{
  "image_size": 48,
  "horizontal_flip": true,
  "targets": ["smear"],
  "fused_qkv": false,
  "inner_norm": false,
  "layers": 10,
  "optimizer": "nadamw",
  "lr": 0.00085,
  "eps": 1e-06,
  "epochs": 12.7
}
Rows from block 5, named by matrix and row number. Each number is 500 + 25 x the weight over its row's rms, rounded and kept within 0 to 999. All counts start at 0. Numbers have three digits each. After the name is the row's rms in percent of the matrix's.
# ada: adaLN modulation (shift, scale and gate of each sublayer stacked) (model.blocks.5.ada.weight, 960x256), inputs 86-171
ada.515 073:493376478500505500501497484547501500579420499498520494498512480500500416498490496499508492505415500499493470500571480499502500501500503506518500520478500496437528491466500499473516495523501462505523500504435500430499500506499496500499501497502500500505506500
ada.516 063:531533499490537502502498512501504501495545502502463496500407530500478570503502502509501532502514504500548498500509527514499500468500427451495502446534500505522469499525506500501520499500497480500489500505554503543465500448492500503518499506466501501509447500
ada.517 056:479479496500499499502499499580501498495498504501502504501501483500496463520509447500500530504526499475497526492518466499499500589502500526511505504451505499496548528491500499501500481532502498505503526510468496493495500505470486500502507497504500496492507502
ada.518 047:315533500500457499520500497502467500490515500501480448500501496500469501502499502500500424501562505497473496499505444497485500506504478500474500486510500500521496480497500500500465483502500526524478500500501498519493500501496498500531501509450494500503504499
ada.519 052:494521502500499501512497470419482491513484502500504485525516498501498488508493516500499413501482513497499497501500500500463502491500525500411493500500510503503454498485499501523500501500498600500498507500503491512499500519499498500510495502497488501513532483
ada.520 090:668567500502496500507500465507500492473500499486504554502491498472510512500499500500498613502537512513530519500478538500515503490504472470470499449500500500501515506502499499500510504500499482502500504500576498525508499486500499493499501506546501492482504506
ada.521 099:594464500493527500500509466505501491556497494500483500499492496500464507500496500502524542507528500493523506495551500503500500406500480467488500500510500499506491504481522500501529443505498483518500503498480498506456512468492500500548518500497500499569490500
ada.522 057:515449499506502492500512445486491500577451499500552502498603482500524464500496499500515501501502500499482501497491499486497499504500571524497499582486505500452503526484481500502492500500504536505500500491469498458535503534500504497499500497526500500498559492
ada.523 049:498390500500503499501501498532500500543443500500507507500501499500500446500501498500500501500328500500501498500552499500500499415500504499503500502496500500455523458444501500494523500500500470499500500500445501445500499500501500500492500500499499500522499499
ada.524 077:560582499499505500502500502509500493427515481492489523526427539500493505500502499509500559504510502516544513500495555516496500516501424479471506445501501494503494501536502500557514526494500493500500503501572501550487500481501494501512500536486512499504480486
ada.525 068:481528496530475491503489511501501491442508465498523497494493472500519497500499499502498493501580500455435501498490473485502500642504500557513486499494500500517532496517436500499452513499502493501500503500511500492540499524497500492495502499512465500443502480
ada.526 062:596501502498502501500487506441502500491496497500490514503490499500500508500499536501491532500467500542507502502499557508501501409491497465492501494533515500503487478502500500499524533473489473483500500488511502500489500473510500501493501512507500523494486498
ada.527 178:461390499501487500501478502543508501544441513499518490475526469507485453500458500492502481501456500459491473499557461486492499476500502509540497504494500511462525464454499500446504475539491449506500500513452500445494500503487500500498500500505499499514504500
ada.528 073:366492500501456498514500485435476498500500500500486436519519493500492505502500540500500415503542510496488498499492493500436500492519500499453499501527500507520462501511476517517477500500494530501499505500499499521497501505497498499545500501451499516510522499
ada.529 063:440508515498507503500491492419491496536507512500497468516503500500496514500499502500500425501406506505508556502463508500461502454499512497465500526501515501494427560488495500527500495486514659503492509497476501513493500498500499500504492500463501500516497500
ada.530 078:389546500502480500500500528449502500457524496512510463500501496504519527500499513500479423500538500498473491500462501500497499560500511526496498456500500508538503478522495500500477524500491512466500500499540500498542482532497500499481500501504499501446524500
ada.531 050:322472500500495500500497527571500500490500496500501500490485500500484513500493500500500472500501500446497499500561446471479500508499483503544500477500500500497506454499502500459499498523492458501498500500513500500496500490500500500497501501438499500492459500
ada.532 055:421476500500500511500500496450499491522483517500450427498511500500451499501489532499500424499468500502501498500511500500500499451500492478497501495543500500510458424470515501500501497502477514500500500500478500500445500497500505500535500501493500501556501500
ada.533 048:330438500500454506500494548502501500519512514500489441500485500500487559500493506500500399500558500499505459500538445501500500484501479487543500464528500512509494481505500500470502499503497389500500501500489500503489496470501500500521500501454499500499453508
ada.534 125:519381500500501500500479505508500500564446521500511506485519475508493495500470515491500506500435500488499437500554499500485500376500507477523500504512500504473510468455499501472526501505487455500500500500459500446481500463496500500499499500506500500539476504
ada.535 120:362418500500488500499498521507500500558492530500512453479527470511503492497500500498501400500498500483475473500542416462500500502500533519555499507498491500496508481479500500468498470515500491513500500502424498465507500507499504500497506471483494500506501510
ada.536 047:380402499500490502506484507517501499525491507499487472500496483501477493495475496499500440500480496515499495502581427501495500463499479497525503483502492500504503431481507499488499467501495397500502499500442501499466497479506500501508521500464500500520473500
ada.537 103:453568501508504501500500543521500500416555482500495506500440510500506557500526491499500507498540500509506502500484507502508500554501480499500505468503499498514506499564491500511500527498500476495500500500574502526509500496502500501490500508483500500419466500
ada.538 185:415588513536445500495512517501500500423552486500491486501478500497507529501505497500498479500602500501471539500470474498506499600491485536499498470501500494545500499538481500500455500500511506500492500500537500528513500522500496496500501500487500500444501496
ada.539 046:413542500500438500500493516496498499491505499500471471500476501500484586500498502500500482500550500495501500502492469488498500502500462485494500435567497502552483473502500500500500499500489482500497500500568500536484500485500500497525512506428500500487485500
ada.540 083:426486499501503500510500491438485500574471512499500445500521500500497498499500529500500405500468500501501496500501500500469500397501526496486500528531486500491428498486501500510502501497501581500500500500448485497485500500501524500543500500469492500552502500
ada.541 112:333494501500484500500491513510500500515506511512494447488501468500491500499500497500500397500516483482455500492520398466506499540500512535530500496500499500511501488500502500493479459505500500501500500500455495498500500523500500500499510471460482500498502500
ada.542 077:389438500510489500500488503477500499546470501500505443499544463500500495500483504500500397500436498500462497500503460464478500459500562516511500536500500506486477498470500500500483501500499573500500499500415497478497500518493500500500499467494470500500496500
ada.543 097:411395501500502500500464501523500500541454504499521491468505465500486483499461495497500464500448500457494482500562438456500500502495512503551500519494500500460502488451500488467500459527503473511500500500442500464507500501481501500490500488496500499498500500
ada.544 173:588505500486503504500501490508500500495500497500476520500473508500466517500495500500500558500510499501551501500525528510502500426500430426479500449535500500501503485496528500500550500500466418497500500500520500521452500430500500500522502526505503499521477500
ada.545 169:546423499487530507500487499518510500565481521500494506500490500511470498498496503500502523500429500498539485500579500500484500377502491450508500498514500499490500485476525500480553468503489447500510500503459500498444500442500500514520500500497500500558446510
ada.546 090:415444509500499524501494555531511502499506507512492484498441498527441527501496500500501481501511500454530500499562494500465500503498425482523500452523503500504497500501506500478523472517473399501500504500495499500448486443459482508517502522457509500499434501
ada.547 110:587501501500502513497500499503498500499501513500482519500473500500485541497497521499500550499505500500541483500516529500497500423500454430492499451549500504501495480499508500500545499500471425500495500500527500502465500430500503504520500515499500500515460503
ada.548 039:295431500500500499499496505523500500500501503500498478500502498506480517500500493500500402500480500477498474499602416488457500507500502506503500489498500499501497487498501498500497466524504482502499501500480500495499500503484500500496504495442500498500500504
ada.549 058:496502500500458501500475551524547500483543498500473490473436493500484595501498499500500504501592502456511502501529492500507500554500426498579500426529500500548500476501500500453503497561498386500497503548517500501475498479500466500500505501501500500488457502
ada.550 054:274493500496503499500487539471501500501501508500492412499481500500497552500501504500500355500498500499498500500511466500495500475500509499502499501520500500519463495507500500500500500500500499499501500499483500500488500485497500507501500499427500500499454501
ada.551 074:502502502500528498497502500512498496496518497500490507500453500500474563500501502500500520501500501492534479499572522502460500413501455439491498455553500492504500471519503500506539483509474427500500501500530500507465500424499499500520504501442500499514438500
ada.552 098:424572514500501500500500502441499500497557500500457449500480504500499598500500503500500450500542500500492526500466505500498500494500493496487501496547499500559430508518501501502468501499511559500484500500515500553496500498500500500525500500451500501496489500
ada.553 134:391571504528462497500511513476500500476547493500499461499499489500517525500500498500501437500562500500437537493457459478514499564500513548500500492500500500552500499522475498500433500500537580500500500497509495508520501548500504500490500467500486500460508499
ada.554 074:354461498501499500493494507494500500511494501499518459460531461500501508500479501500500415500459500461455500500500453476494500498495548544545500518500500500497497503472499473469475499515501518501500500500459500457501500534493501500497503477477487500496497500
ada.555 114:428442500500498500500498476498485494576432513500503478500541490501489450496469512498500433500429499505495478501531483479456500454500529500483501542500497501466500470458500501502500482498492543500500498500430500468500500502508500499515506500483498504549518499
ada.556 077:472590500514439500503498502506501498449554486500481497500467493499497551521499492500500500506639500500485554500481475501518504595502460510501500435513500500570504492510501500500464497509503498502500501505536483531499500503497492500500536499503490499464502500
ada.557 210:500604501515489490500507501501493495428553479500494508502479500485529540501512492500502523500592505500497517500439503500520502592500485510490500466502501500535500515546481500526470528499503513494492508497575500537531501517498499489492508502496500499440513497
ada.558 112:382567513524464500499500518499500498444536491500493478500492498500503523500500499499501453500570500501444503500466470497503498613500489547498491472501500499532496496529475500506441498500500517500500500500524490507512500533500500500500510500484500500458501495
ada.559 099:429605499536472500505500516491499500443576493493492494505476499500501566501531500505500490500620501498500563499451500500499499544508486522479498483512497489545499538568476507519465502500520540500500500500549499556501512499499500500506500502476499500477499501
ada.560 103:396405492500511501499485508490501507565484513497505436495500485500501497494502502506497429505494498458500499494517466482489500465502510500528501543500502499490472518499499500491501454505500497523500499503423500476489502497496503501518499485488500501521483500
ada.561 067:380577501505485500507497492456500496431520482490492479503502499492504499496500498499501434503519504504478511501432500501509527613500502543486499499501500498527496500508501500510465517499509581500502503496516501507530501552513500500482502500503497498422531498
ada.562 091:504522500501478499502507564497536500414532465499497500498457499500502505500501490501492514501534499502499502496498501505548496552500458501551500446502500493544504446522502500466499516495480371490500488496529500501496468478500499500492494500515500497453474498
ada.563 115:417573503515453498500501513497500499437522487495502477498496500499540501500500482500500466499544499502447538500442459500539499608503504550507501501497499492533500501508499500500441513500528524500505499500512499499522500544526501499474500492506500499441503499
ada.564 082:409514510500519500490500533581505491452516479498513508485471503494500521500505483499502500488502499478503498501511503500508500517503497498549503492501497488500528491518502496491500506500499421499500499498542501505500500487508493500497493500493500493455459499
ada.565 063:398484500500498499527486485491500485559440497498508467500565497500502433500493500502498414501398500500479497500500498500496500488500540511497499513499494485482504456459500500501498505494499548500507501500464500482506500526506500499497500500509500499519537496
ada.566 060:429601504500529497500500497499491484496541501501517521503497502491527545501507498496500494499490501503496489503476517500497502570498505506469518484500506490493504479555500500526487508499508545499500499502587500512556500518512495501464500500489501500465514482
ada.567 042:314494497500501500495498533507511507503521495499510426496499503496512503488502448502504431490548475501500514500496409499575499594501504511555507502484501499511505507506500499499498500500518498499505499505441500501512500502498506500482497483508500494471494521
ada.568 031:496343498500495500500466498507500500542497498487515502491503499500501541492472499478500512500540500500496501500523503500438507479502502503516497501498499500468531534504499500383496500525501416500503500500480500481506500501498503499496500499502498499484482501
ada.569 046:619499509501498496495500498523498483490494500501527559501514500500520478500502499499500570499489501494499483500503499500501501529499502499510500439493500492490565419501500500503501508504492426500500503503537500489524491506498497501467500497535501500502516500
ada.570 033:406500501520531495500500503499488483507495500501540511501501500500576498500505501500498468500426500501501476502503511432492503506500600544497511529501500482486501475523492500530500511496526591505506500500525493497532500521499500500479500485496496500494495500
ada.571 155:497576499528461484501505481473500499465513482486500499500514487482521510502501482500502499504542501497458552500433491493512501578502521550494500509495502500522498531504476494500437500503538593509500514500505496501531502556496500476493506484513484499448551492
ada.572 040:501447492499499500494500485516487511624456550533510506498525498501502489501463505497502486495335484499499480500505497495499465443500502500502536501499503547480502482430510499481502449503495500500491493500472500497503500500475501500501486501500500500530503501
ada.573 130:593429497489538501500491501505500503543477507501500521500486500501479495500500501500500538500438499500551489500539528501488500387501487445500500496511500508478501498487513500500559500500491445500507500498499500498464500440500500503505499503500501500541459500
ada.574 137:480594506518486485485509504487499498455548484500491497500472490493526539501505495500501498500566501500454526491453486492509498602497493532498496484503502499542488523529479500507440499500517569499499501501522495526538502543498503500503499481490485500457511494
ada.575 048:477470512499500500500504498419501487515483495468498457500508499500495499501500503500500462502469519500487543500479502501492500469500501499498499552502516489495458561491485501502469497501539605507500501500441500490488501498506500500504484500500501500507498496
ada.576 027:430516528500574499487497578449502500497519500499501484499473499501533558482599500500500474502497500517500502499434530507498507497507516511510499517496518500490502606557500500503501511489500495498501501499482506487512502498500500508492503495505499500476436501
ada.577 034:552585499500506501500497496479515500424505499500500513499501504499508513520496487508499532497431499502497548501442515500547499524499501502498491494504500500505500446501507500498493511499501552496498498504556500508512499510502501496454479503543500500463515500
ada.578 093:503423492501501500507490501478500510597480519500504485500519498503492474502500501500500470515464498500500497499504495499496498452519520500506501573499499518489477532489500500498500460499510543513502499499400499485492518500496501500512500492501500501555500502
ada.579 075:441636501502502500500508496486498499468560499483487496520479502496498535500500499500501489500587500510509552500460517500494500564500486497424501487510500500539487532525502500522494500499500568500499500501541500558496500502527498500507500501474500500483497500
ada.580 068:510382506490501500496477494535511500546465501508501507495502461500460459500471482499500511498436500447501503500573466491504500476500500500523496502494501504469503503434514500467500444553501500500500500500444500455497500501470480500488498493503500497516502500
ada.581 058:596559499500538500500500498524498499457503501501501554500450512500501538500527495508499594499476500500532500495502541499507500467502485446488500459501500500499504490512501500512505509498499480479500494500599500554499499445501501500500491504500500500498458500
ada.582 042:475471514500416498500503476464498500531465496474494454500561476499497482500489495498502467501515499507489507503500489500504559506519502521497500517499506499505493507435501500501497493514502509501500500501422499461500500515509493500503545497514500498500537500
ada.583 031:496485498497504501499498447494497486526435500480492485503522500484495502506494499501503503505376509524502537512499499497484528472500502500487513541501549491449468557407502501509501481518508535519498522512465499500489504499500466496510502496495500499515503499
ada.584 171:496380501472522507502479500518520494571462515503499494492503500515472471500479500500500491500423500494519452500581498500489500428495500474517500519499496502470499475469523500477545474511478438501504499519436500472470498469497491510505500499500500500554478502
ada.585 095:487544498518445490495499509500508503436512492500504503500528498500531501504500500500497502501539500500455500500445478498540492598499528565502500495472502506528522491506474500496449528498506547500500501500526500500544499572493500494471499495531497500436549500
ada.586 089:485397501500498500496499515533502499520445501499570503475506458500499479492500498500500500500469500483493490500514473478487504489498517512569499514477510498434547501476479498484501496512502466508500502500454500400504496499499500501476500498500499500500495493
ada.587 091:513373508501495501496469498545500510539460505500517513480502475500470495500468501495500517496474500442501458500568482474493501460503499499547500515500510505445511510464500493475508488538498417510493501533472500468502500485470461500501498502500500499501499501
ada.588 037:599528504501508499497500465458501498523462508500529512500558491500571487499499503515498515500360512490482511500439507500487485490500577512501477549496500497467501506490495500499488505505509652500500500507497499476532500551496511500439477489527501500495552498
ada.589 093:462447500500501499493503482467482502580467512506508478500557495500502478499500508500514433500451500495494496500499501483465496444500563515499499593500501502478472528478500500501499478504509562520500506497420500472506511514497504500501500495500500500535516497
ada.590 075:542644515500502500497501497499499498430527500509488530505484535500499519501501501498499546500512498500504502512449539513509501524500471493461506447503500501511500491517500500512502506500499515476500500491621500543501500498500497500499502542496500500483503497
ada.591 039:403489497500499499503499494505489500518496502507487466500488500500472549516527535501508430501575499493500464498535487500465500425500495496493504499548500485499492531544500508503505489500488478498501500524485500502476500448500500500572501507430500500565446500
ada.592 081:555393486500502500502487499476499500607442533500524501500549484508501473500500517500500501502457501500500470500505501500487499418500558500500500547500500505472498505482499500500505500499501514508500500500416500455500500501500503500500500498514500500548507500
ada.593 038:516639493500501500510499461488501500491516500499497499500490499500503532500504501500499499500540501499498574495441500500500500513500496504479500499500500500517483538506496500500498501500504673501498500500506498508505518504500516499500501500502500500489509500
ada.594 159:440388500500500500497492500500500501578448517500513483496527484510490462500496504500500447499433498501493482500541472480486500438497536501517501552496500503467500494466500500497501489500501498508500495500414500456492500501502500502500499492497500500543495500
ada.595 120:397413500500512501498483499510495500581470536500506478489527495500497479496481504498504423498414500484501466500553464479478506456500529500524500540498500500467498508461503497475501463518500515509500500503419500469500500500500500500502500486468500501537498500
ada.596 044:652551496489522498500501484501526486477534475501469520500464504493491526496506480489505600505523492500548522500550551503525481465499452442491508482502501478532488496511534500499553493500500474499505504500536500543465506449490500500503500498504500498503500495
ada.597 055:447392502499504497481503520533500505554498499500521495462504500501502493500508488500500489500479500488496463500558471500512500482500509504575500522493502490500503488507500500478496468522505430500500500500438501432500500504497500503492500486505500499524471500
ada.598 070:375565500502462499499500521481505500444554495494501471498495499500518520500500492499502439501555500499483527500452479500514499645496501539501500496497510504540502507522498500484471503501508526500500501498509500501527500549500500500468499499504499499433510496
ada.599 102:503627501500514500500507499497495491448532487500483501536448538493501525496512499503500503500565500523515554500476549506506500505500459491428503488507500499513492527544502500564500501473501531499499501496562502568502515498517499500503507528498509500499500494
ada.600 061:548522492500468500502495506597502500474538499510497567505489500501497520517499498501500590501603500486500499486509481500499500556501482499497498483494500500505584512516498499500501492506498468501501512508545498519499500499461483500500512500490500501497498502
ada.601 094:613572503504492488475500486527497499454530484507497577504488501477517540497508478497502606499542499502503513499475515497522490528503482495492488474499500507503535514515498492509500500500498507501499508499578497529523506496499503500470500502518490492446506506
ada.602 069:628536492500498500500500498516500499438528500500491552508498499500488502500499498500498598500559500495521485500502516500503505548500440464479498437500500519518532458514501499497528500500447419501495505500578497525498500491483498500502500511510500497480521508
ada.603 122:500402495500510502503494488536501502607445540500516503499536481501490435500499512500501500504444500483500481500544474489471500436500521500505500534491500505443515496460500500490511473506497488521500497501437500462495500494498500500503500487499500500559498510
ada.604 073:456593500512501494493513498478498494467530472500501500500504503496548505500518486500500484500510497504469535501441508499529500561499552549496500542498499489508493542534467500525451529494540593500501500500511501509544500543502517499471498485507499500444509500
ada.605 197:493395495477518504503487485528500507574442526511505500499522498511453452498464501500504498498391500491508473501554482494478500421500504480506505523494499512444502493446522498484527462509495487506496500500449509468467500485487500502502497500495500500552499501
ada.606 133:467487500504525483497505477505496499552477506501527500489544469493504494499500488500529486499401497473475500500501477444493495479504565524502504567485499500457493527462497468500474476518537600519504499500467497491510506530496500494500500458486461500504503501
ada.607 090:457574500500482500500500499443500500495563489498463452500486500495496582503516500500503468500652500502501542500469500500501500516500492498496502499535506500577444537532501500509496498500501516500496502501500500534492500499501501500531500499491500500503499500
ada.608 041:519422500510501506500497566505501505508477533493505508500482500535498535498493557499500485500430500502508481500506502501476500422500495478533500494523500505472505489495499501489509503494496434500501499498496500476495500453507501500496491504500500502497448505
ada.609 047:537533503500497501499499499510502499490546492501410500501481500492475548513497486500511536502641518498507508499508497513569500559521415489490499426527527502610488500501507499500507462528496486500494526502534500550471501488487500501519506506497501484505491501
ada.610 114:589533500500498506505500499490500500446527494496458505506456521499490572501499501500500562501555502500523501500499533515500509494504434469483499447557500500540486499508502500501511500501492462501500504501551500539472499463498492500517510535501508501493487500
ada.611 185:430590518512470500500501519444486499447569484498495471506491500500514544502515504500500457501594502499469526498443500500497500576500498524490500482505504500560479514555474500527456513495511549500499501499530498532519500524500500500499501501480500507455510497
ada.612 048:314501519500444501500480546470501498463502500499503442500495500500502546502484515499489408497546500500497499503492500500497500514491498503500500466518500522527501463502496500495499510507481484498470501500533500503509499501493500500498500516489499500484501501
ada.613 086:373528502514464500499500504471490501481512500498520484499518493500545530515500499500499437500543501496446502500440454487498500581500540552502497506499514505508504509508467500499433509502507557500491500500527485494548500550498502499470500490506485500434521500
ada.614 155:499609504505467500498514507504500499414550483500495501507463511494499546500508501500494526500594505499501523500451500500502500573500450498498500432507500495539502499534500500505489508500497488497490505500579500546499500497499498500502500516496500500450498500
ada.615 141:427582515500468500500500543499501500421573487500493484500464500500505560502510499500498489501626502495482512500474499500511502604500471507499500451508499500564500498558496501504475508500499497500484502500552500541510500501500500500498500500492500500447501500
ada.616 078:369430500500489500500455513475500500525499506499487423467500453500493538500470508484500404518540500445499500500529463487483502497500511520569500508519499500511464520487500497468499487539500500544500501541450500493487500497479495500530519488460492500500481502
ada.617 314:494614506525453492499517500476488501437543476494499501507499499488524519508511492507496505500580502514469548500419494500525500580500499532492500491500503496546501524523476500521449518487524551501488503492534492522526500538508508483487500500511498499446530496
ada.618 095:502439500493538517500479499499500500570467532500488499499504500508475494500500528500500488503407500500528493500538500500470500347500503449500501503523500500489475489473514500500541494500498501500500496500463500492452500459495500511512500500498500500564474500
ada.619 039:575529483500501500500482499493500499490523500500494522500493498500503620499501500499499556500547501498506501500492513500505500429500482437494497462563487505555498494507498501500515492501462421500499501500560501516485500437497506500505503502505499499480458508
ada.620 182:467394499500502500500483498502499502581462538502505484490519474514482489499497514500503464500460500476504470500565469476463500396501524493518503538500501505468495504473500500483520473521499468520500500508430500462478500474482500501528507488475500500559475501
ada.621 118:590558500500500503502500495475500500492508500500458511508469511500487555500499515500500550500497500512533530500499529509488500412500456444479500451556500500520463492499503500500520500497488482500500500499529500535456500447500500500530500511497500500510474503
ada.622 072:440421499499467500501481495499501502509467501500503478442519444500493496502466500481500464507432500452481500500507459495496501483500505520578500503500512500491488489426504486422500496541500506500500501502441500420486500512497500500495500495502500500500502500
ada.623 102:454389500500500500500474499501500500583461531501511483491524495520485487499477501500500456500383500473499474500546495500488500410500518501525500526499499513477500471446512500463504476518500498502500500500430500468482500500482503500497500494501500500537499505
ada.624 094:410418500495471514497491529523534500511490501500490460499488500519429503500491500500499465500481500495506489500569462500487500458500457483530500487519500500500500456483517500469519447510476411500499500508462501497440482460498494507529501504468500500528453499
ada.625 112:467473500522473490500500498470500499520470500499513488494581471500525493500490503499500464500483500499441500500479473493492499500500569555500489535500500500484502488465486499500460503500513596505500501500468464465520500568498528494494501472511468500495550500
ada.626 163:328464502500475514500470569487500500501516517516491418497499494530488507500500520500489386500524500497480474500526424500502500522500500513529502500510500513531480465501500500498494491500500463500498495500457500499493486500498500517512500499455500514500474500
ada.627 155:413458500501484500500500493479491500563475522500501448500547488500495484500481508500510416500465500500486504500504461475481500460500547522499500568500499503497470521465500500491499465500509558531500500500410491484498500516500500500520500488487486500533501500
ada.628 071:528528501501478500500500514439500500494517500500474472500479502500503595501500518500499501500527500499502498500493523504498500481500485473497500453558500501577457460512499501501502511500485481493499500500551500515503498480500503499502495504501499500494485501
ada.629 127:457408500500500500500490497503500498587454519500508473488539476503487468498486499500501454500431497497499499500548464487489500415500535500518500546497495500474494492451503500478500465510500508521500500500416497464483500501500506500507500463501490500557500500
ada.630 113:461597505516446500500500509477498500444561492497467476500478498496511559505500493500500490500617500500478557500431486500523499582500479526500500459501504499579500511520493500500452499500510550501500500500535493536498500531500500493500503499501498500456509500
ada.631 119:466590525501499500500509509500495498405530483499503505500454512498503531501500500500492502482559501500500498500493513500501500575488452500488500416509499492504502487545500500519500531493491486479483500479592500535518498500500500499498496530486501500455501492
ada.632 107:503587500502490508501500500462500498447536500500470499520448508500499576500499513500496505500568502500515557500459526500485500499500443487463500446543499501538473534520500503506501500495498522500496502497549500548497500481497500500510501528485500502470494500
ada.633 033:554493500512420499501491512481501513493497501495563546500537494499542503494490502494500537501539502497459515512441458500493500558502557567516489518490500527479543551501482500495441528501518559503493501481468467466576500552498506499442512494552498500428535501
ada.634 143:384433500500500500500491499500500493569468530505495446481528469507480478500485511500500405500463500478484488500548441477472500452500537508526500524504497502488491490458505492482501470518499510516501500504431496461480500500500500501528502474457489500549493500
ada.635 091:436498506529467492499496501496500500501497500500523497491532454500530498495492500500500456500493501458452508500492450462500500550500560574538491520484508500493507500484484483487455502526523560526500518502468477476537500570500502484487501450507463498475519495
ada.636 166:443439500500496500500499491499499496574451531500503472482560468500500459505480502500500440503438500489481490500531457479488500455500558525521499548492498500475498487443500488473498461522506537526500499518424488462498500527500504500507511463495478500543507499
ada.637 128:386430500501467500500485508502500500542498512500501447473513455500497500500474499497506421500502500479473493500563419456500500500500527522545498523499500500501502478481500495456498444536500470531500500517416493469500500501487500500503517459482479500504499500
ada.638 225:455500500519475491500500490457488499537493505496504463500558481500517491500500500500503451500491500502451529500473466486500500500504570551498500558494500500501477524482487494502454490499540602521500500500443478494507505561500523486499502458503475500501534500
ada.639 113:590566501500481499501500499448489499471536495500473505516498498500500552501500521500500536501602502508497501500454533516498500519500478500449500464535505501550492499535499510526499504500495501500500502500547500523503500501497501500499505513508500504487512500
ada.640 347:478501498523472473498505489503489497504502500501534501496551467487535477496500474503508496500522500501449512499471453476524497556501549559511500534447494490500529512496475489500449495499523521518497500509485486481547511557500508475464512470530473477474546508
ada.641 242:480530500517497481496501486511499500501518493488514506500519488486524479500508458500514503499511500501462537495485455467525499576500535556502502540448503496502516529501478486501451480501546557523500507504479493503535514559505501481474500461508479491479535500
ada.642 244:453507499521478487499504501500500500509522494494532491500526471494514493500504479500515484502558500497462527488489449467509500550501541555505505554459501499508520540510468495503458473500530528531500510508456492495533513537497499491492500468512483491483517506
ada.643 082:460497499500529501500505462559500500504492497500514528504489499500472462500500497500500503500482500500508501500542499498433500489500503501478500542474498500428503558495500500542502497500499565501496500500487500500498500499500500500504500503431500500508504500
ada.644 060:509548514500514501500514479545498501489506495502509548505485502499505485491500463506501561492479499497500514501524502498504498517479516509477500527475500491466510539504499501520489504495508500499500499499508507520524500504502495501480471496489500500487484500
ada.645 052:713519500500502501500504463472500500516507498500499560500502502500501506500497496500500619518530500500504454500486547500500500549500497499473497495500500500501503500508501500507498500500498523500500500500530500506537500536500502500494500501548500500504578500
ada.646 028:655506500500500500503466472515500500550495486499485547502501498498487475500499490500502639513461500500504497498508502501469500413500490462491502507494500509497500517501502500506501463500512503499498500500476500502483508484480500502501501458501499500564515537
ada.647 247:514523500517481479492516494537500495478503491504533527500524485487524475500500468500500535500529500499456507500479473475527492601500519558508495499445496488497559498501481488499461501499522513504501500501507495493553500559497500488453501496541483486447550503
ada.648 081:501513500500510500500500498613498501477505501500501561500461501499500472500501484499500546500502503479501493500511499499513500592500487497497500472468504500482575473504504500501501500500497465497499498500540500503512500503512500500484499500501500499499503500
ada.649 068:602498500477499505501500495523500500507497500500495533500504524500500475500500498500482570500475500517537492502504523549507500477500454433500500455494500500497526457489510500500505500490473481468497482471506500499475477486500500500494500533516521499499511500
ada.650 088:563526500506503500492500479561498500474501480500531587500499500500507443500500493500500579500494500509501498500502509498503500589500496499491500494463501500459572476509494499501500513494500514500500500499560500508544500525500502501466500501500500499472539500
ada.651 094:605561500500533499499505483515500500480536491495498551508471499486504505500505466500500598503541500500499523500488505501500507586500492505483500500475500500506505545526500500537496500500524583500500501501527500533523508517500500500494501499504500495477515500
ada.652 118:603548500500497503501501473521500500467491499500480527515489541500493473501509496500484571500490500545513500500500524544528500514500449472471500420496500500502509440492520506508507500495473456474500500498571500534499500507500499498500501525524521498506531500
ada.653 180:626538500495514500500500483487496500485502496500494545516499532500506513500500499500500581500505500521523501501466557534502500508500467449465503451513500498501508480508510502514512527487480506467499500492566501520518500496500500500483500532528517500488537500
ada.654 282:528500499513493484500504478550501496494475490499536538489534479495523427500496474500502526500467501496467500500499477482533500570500523536508495499446498500476568464471493481492481513500505520500501502500499499474543500553500503489451500481551481491479556501
ada.655 148:609554500500507500500500493510499500457503480500500572500478509500499502500500500500493600500501500513503492500494534512505500547500471470479500448501500500498536455532500501534501535488479476466500493493584502521514500498500500502485497514504503500486512499
ada.656 079:629502493476563500513500455516497500509474500500494556500501511500499477500500497500500563500435500508584486500511544528496500451500499438469503510495500500464495510496529524500563500500490515500500500500519500512494500471500479500509500511484526500557511500
ada.657 054:670513500533437500500500478537500500485492500500499557501501513500500443500500505500500607500532500503504501500489505521500500568499475498491500465473500500500572461499501500495501522500483464500500500500522500506507500504519500490482500518567500500501559501
ada.658 113:663499500474565503500500477516500500502493500500500563500474500500473493500500500500500603500473500500560499500528551509490503443500458421484500495505500500459504509497516502502559498500485503500500500500511511503492500445500500500504500515497505500510499500
ada.659 111:687500500494519500514500477477501500507496499500503538520498526500501495500499502500500585500477500529540500500498575556498500443504496458465500499508500500498495496498514500500538501500499505500500500500506500500500500492500506500495500520533509500523508500
ada.660 068:615540500495504504500506487548508500498521501501493549526467540500499513500501501500500617500509500524532505500503531504500500477501449429466500471504500500502502493505500500501519500500495490500500500500547500554490500455500500500508500503482500500501501500
ada.661 117:634542500499543500500501479511501495494510482498493542512511511501527472500503497500499549500449503561502498500487511527535500526509503495477500484489500500503526446503505500518503529490498549495512500490516500510508500534517499502465480492537502500505544525
ada.662 088:698543500501498500500512461515488500486499500500496568500477505500494481500500501500500582500498500500502500500502530500500500512500457481470500432499500500498506489499500506500503500500488497496500500500528500508498500502500500500505500515520500500504544500
ada.663 120:602572500500500500501505493506497500460532480500499561535474515499504513500500498500500586500549502541510518500469540514506500580500472501446507469492500500504523507535497510528499528491500506487500500500559502545529500508505500500478500522509500500462526499
ada.664 137:639464500490511500508500468531500500516443500500525562499525497501500381508488495500500576507445500499501486514508500504504500532503501502500500498448500502437574464459502499495518507500498492500500500500494500475509500524500500500464500501565500496505554502
ada.665 134:619519500500524500502500478557501500486514488500505603500488500500502469500502474500500612500485509500500501500499521501506504566504491501491500476469500500473576461511501500501499511500500494500500509500541500503524500511500498500453501500516500500484528500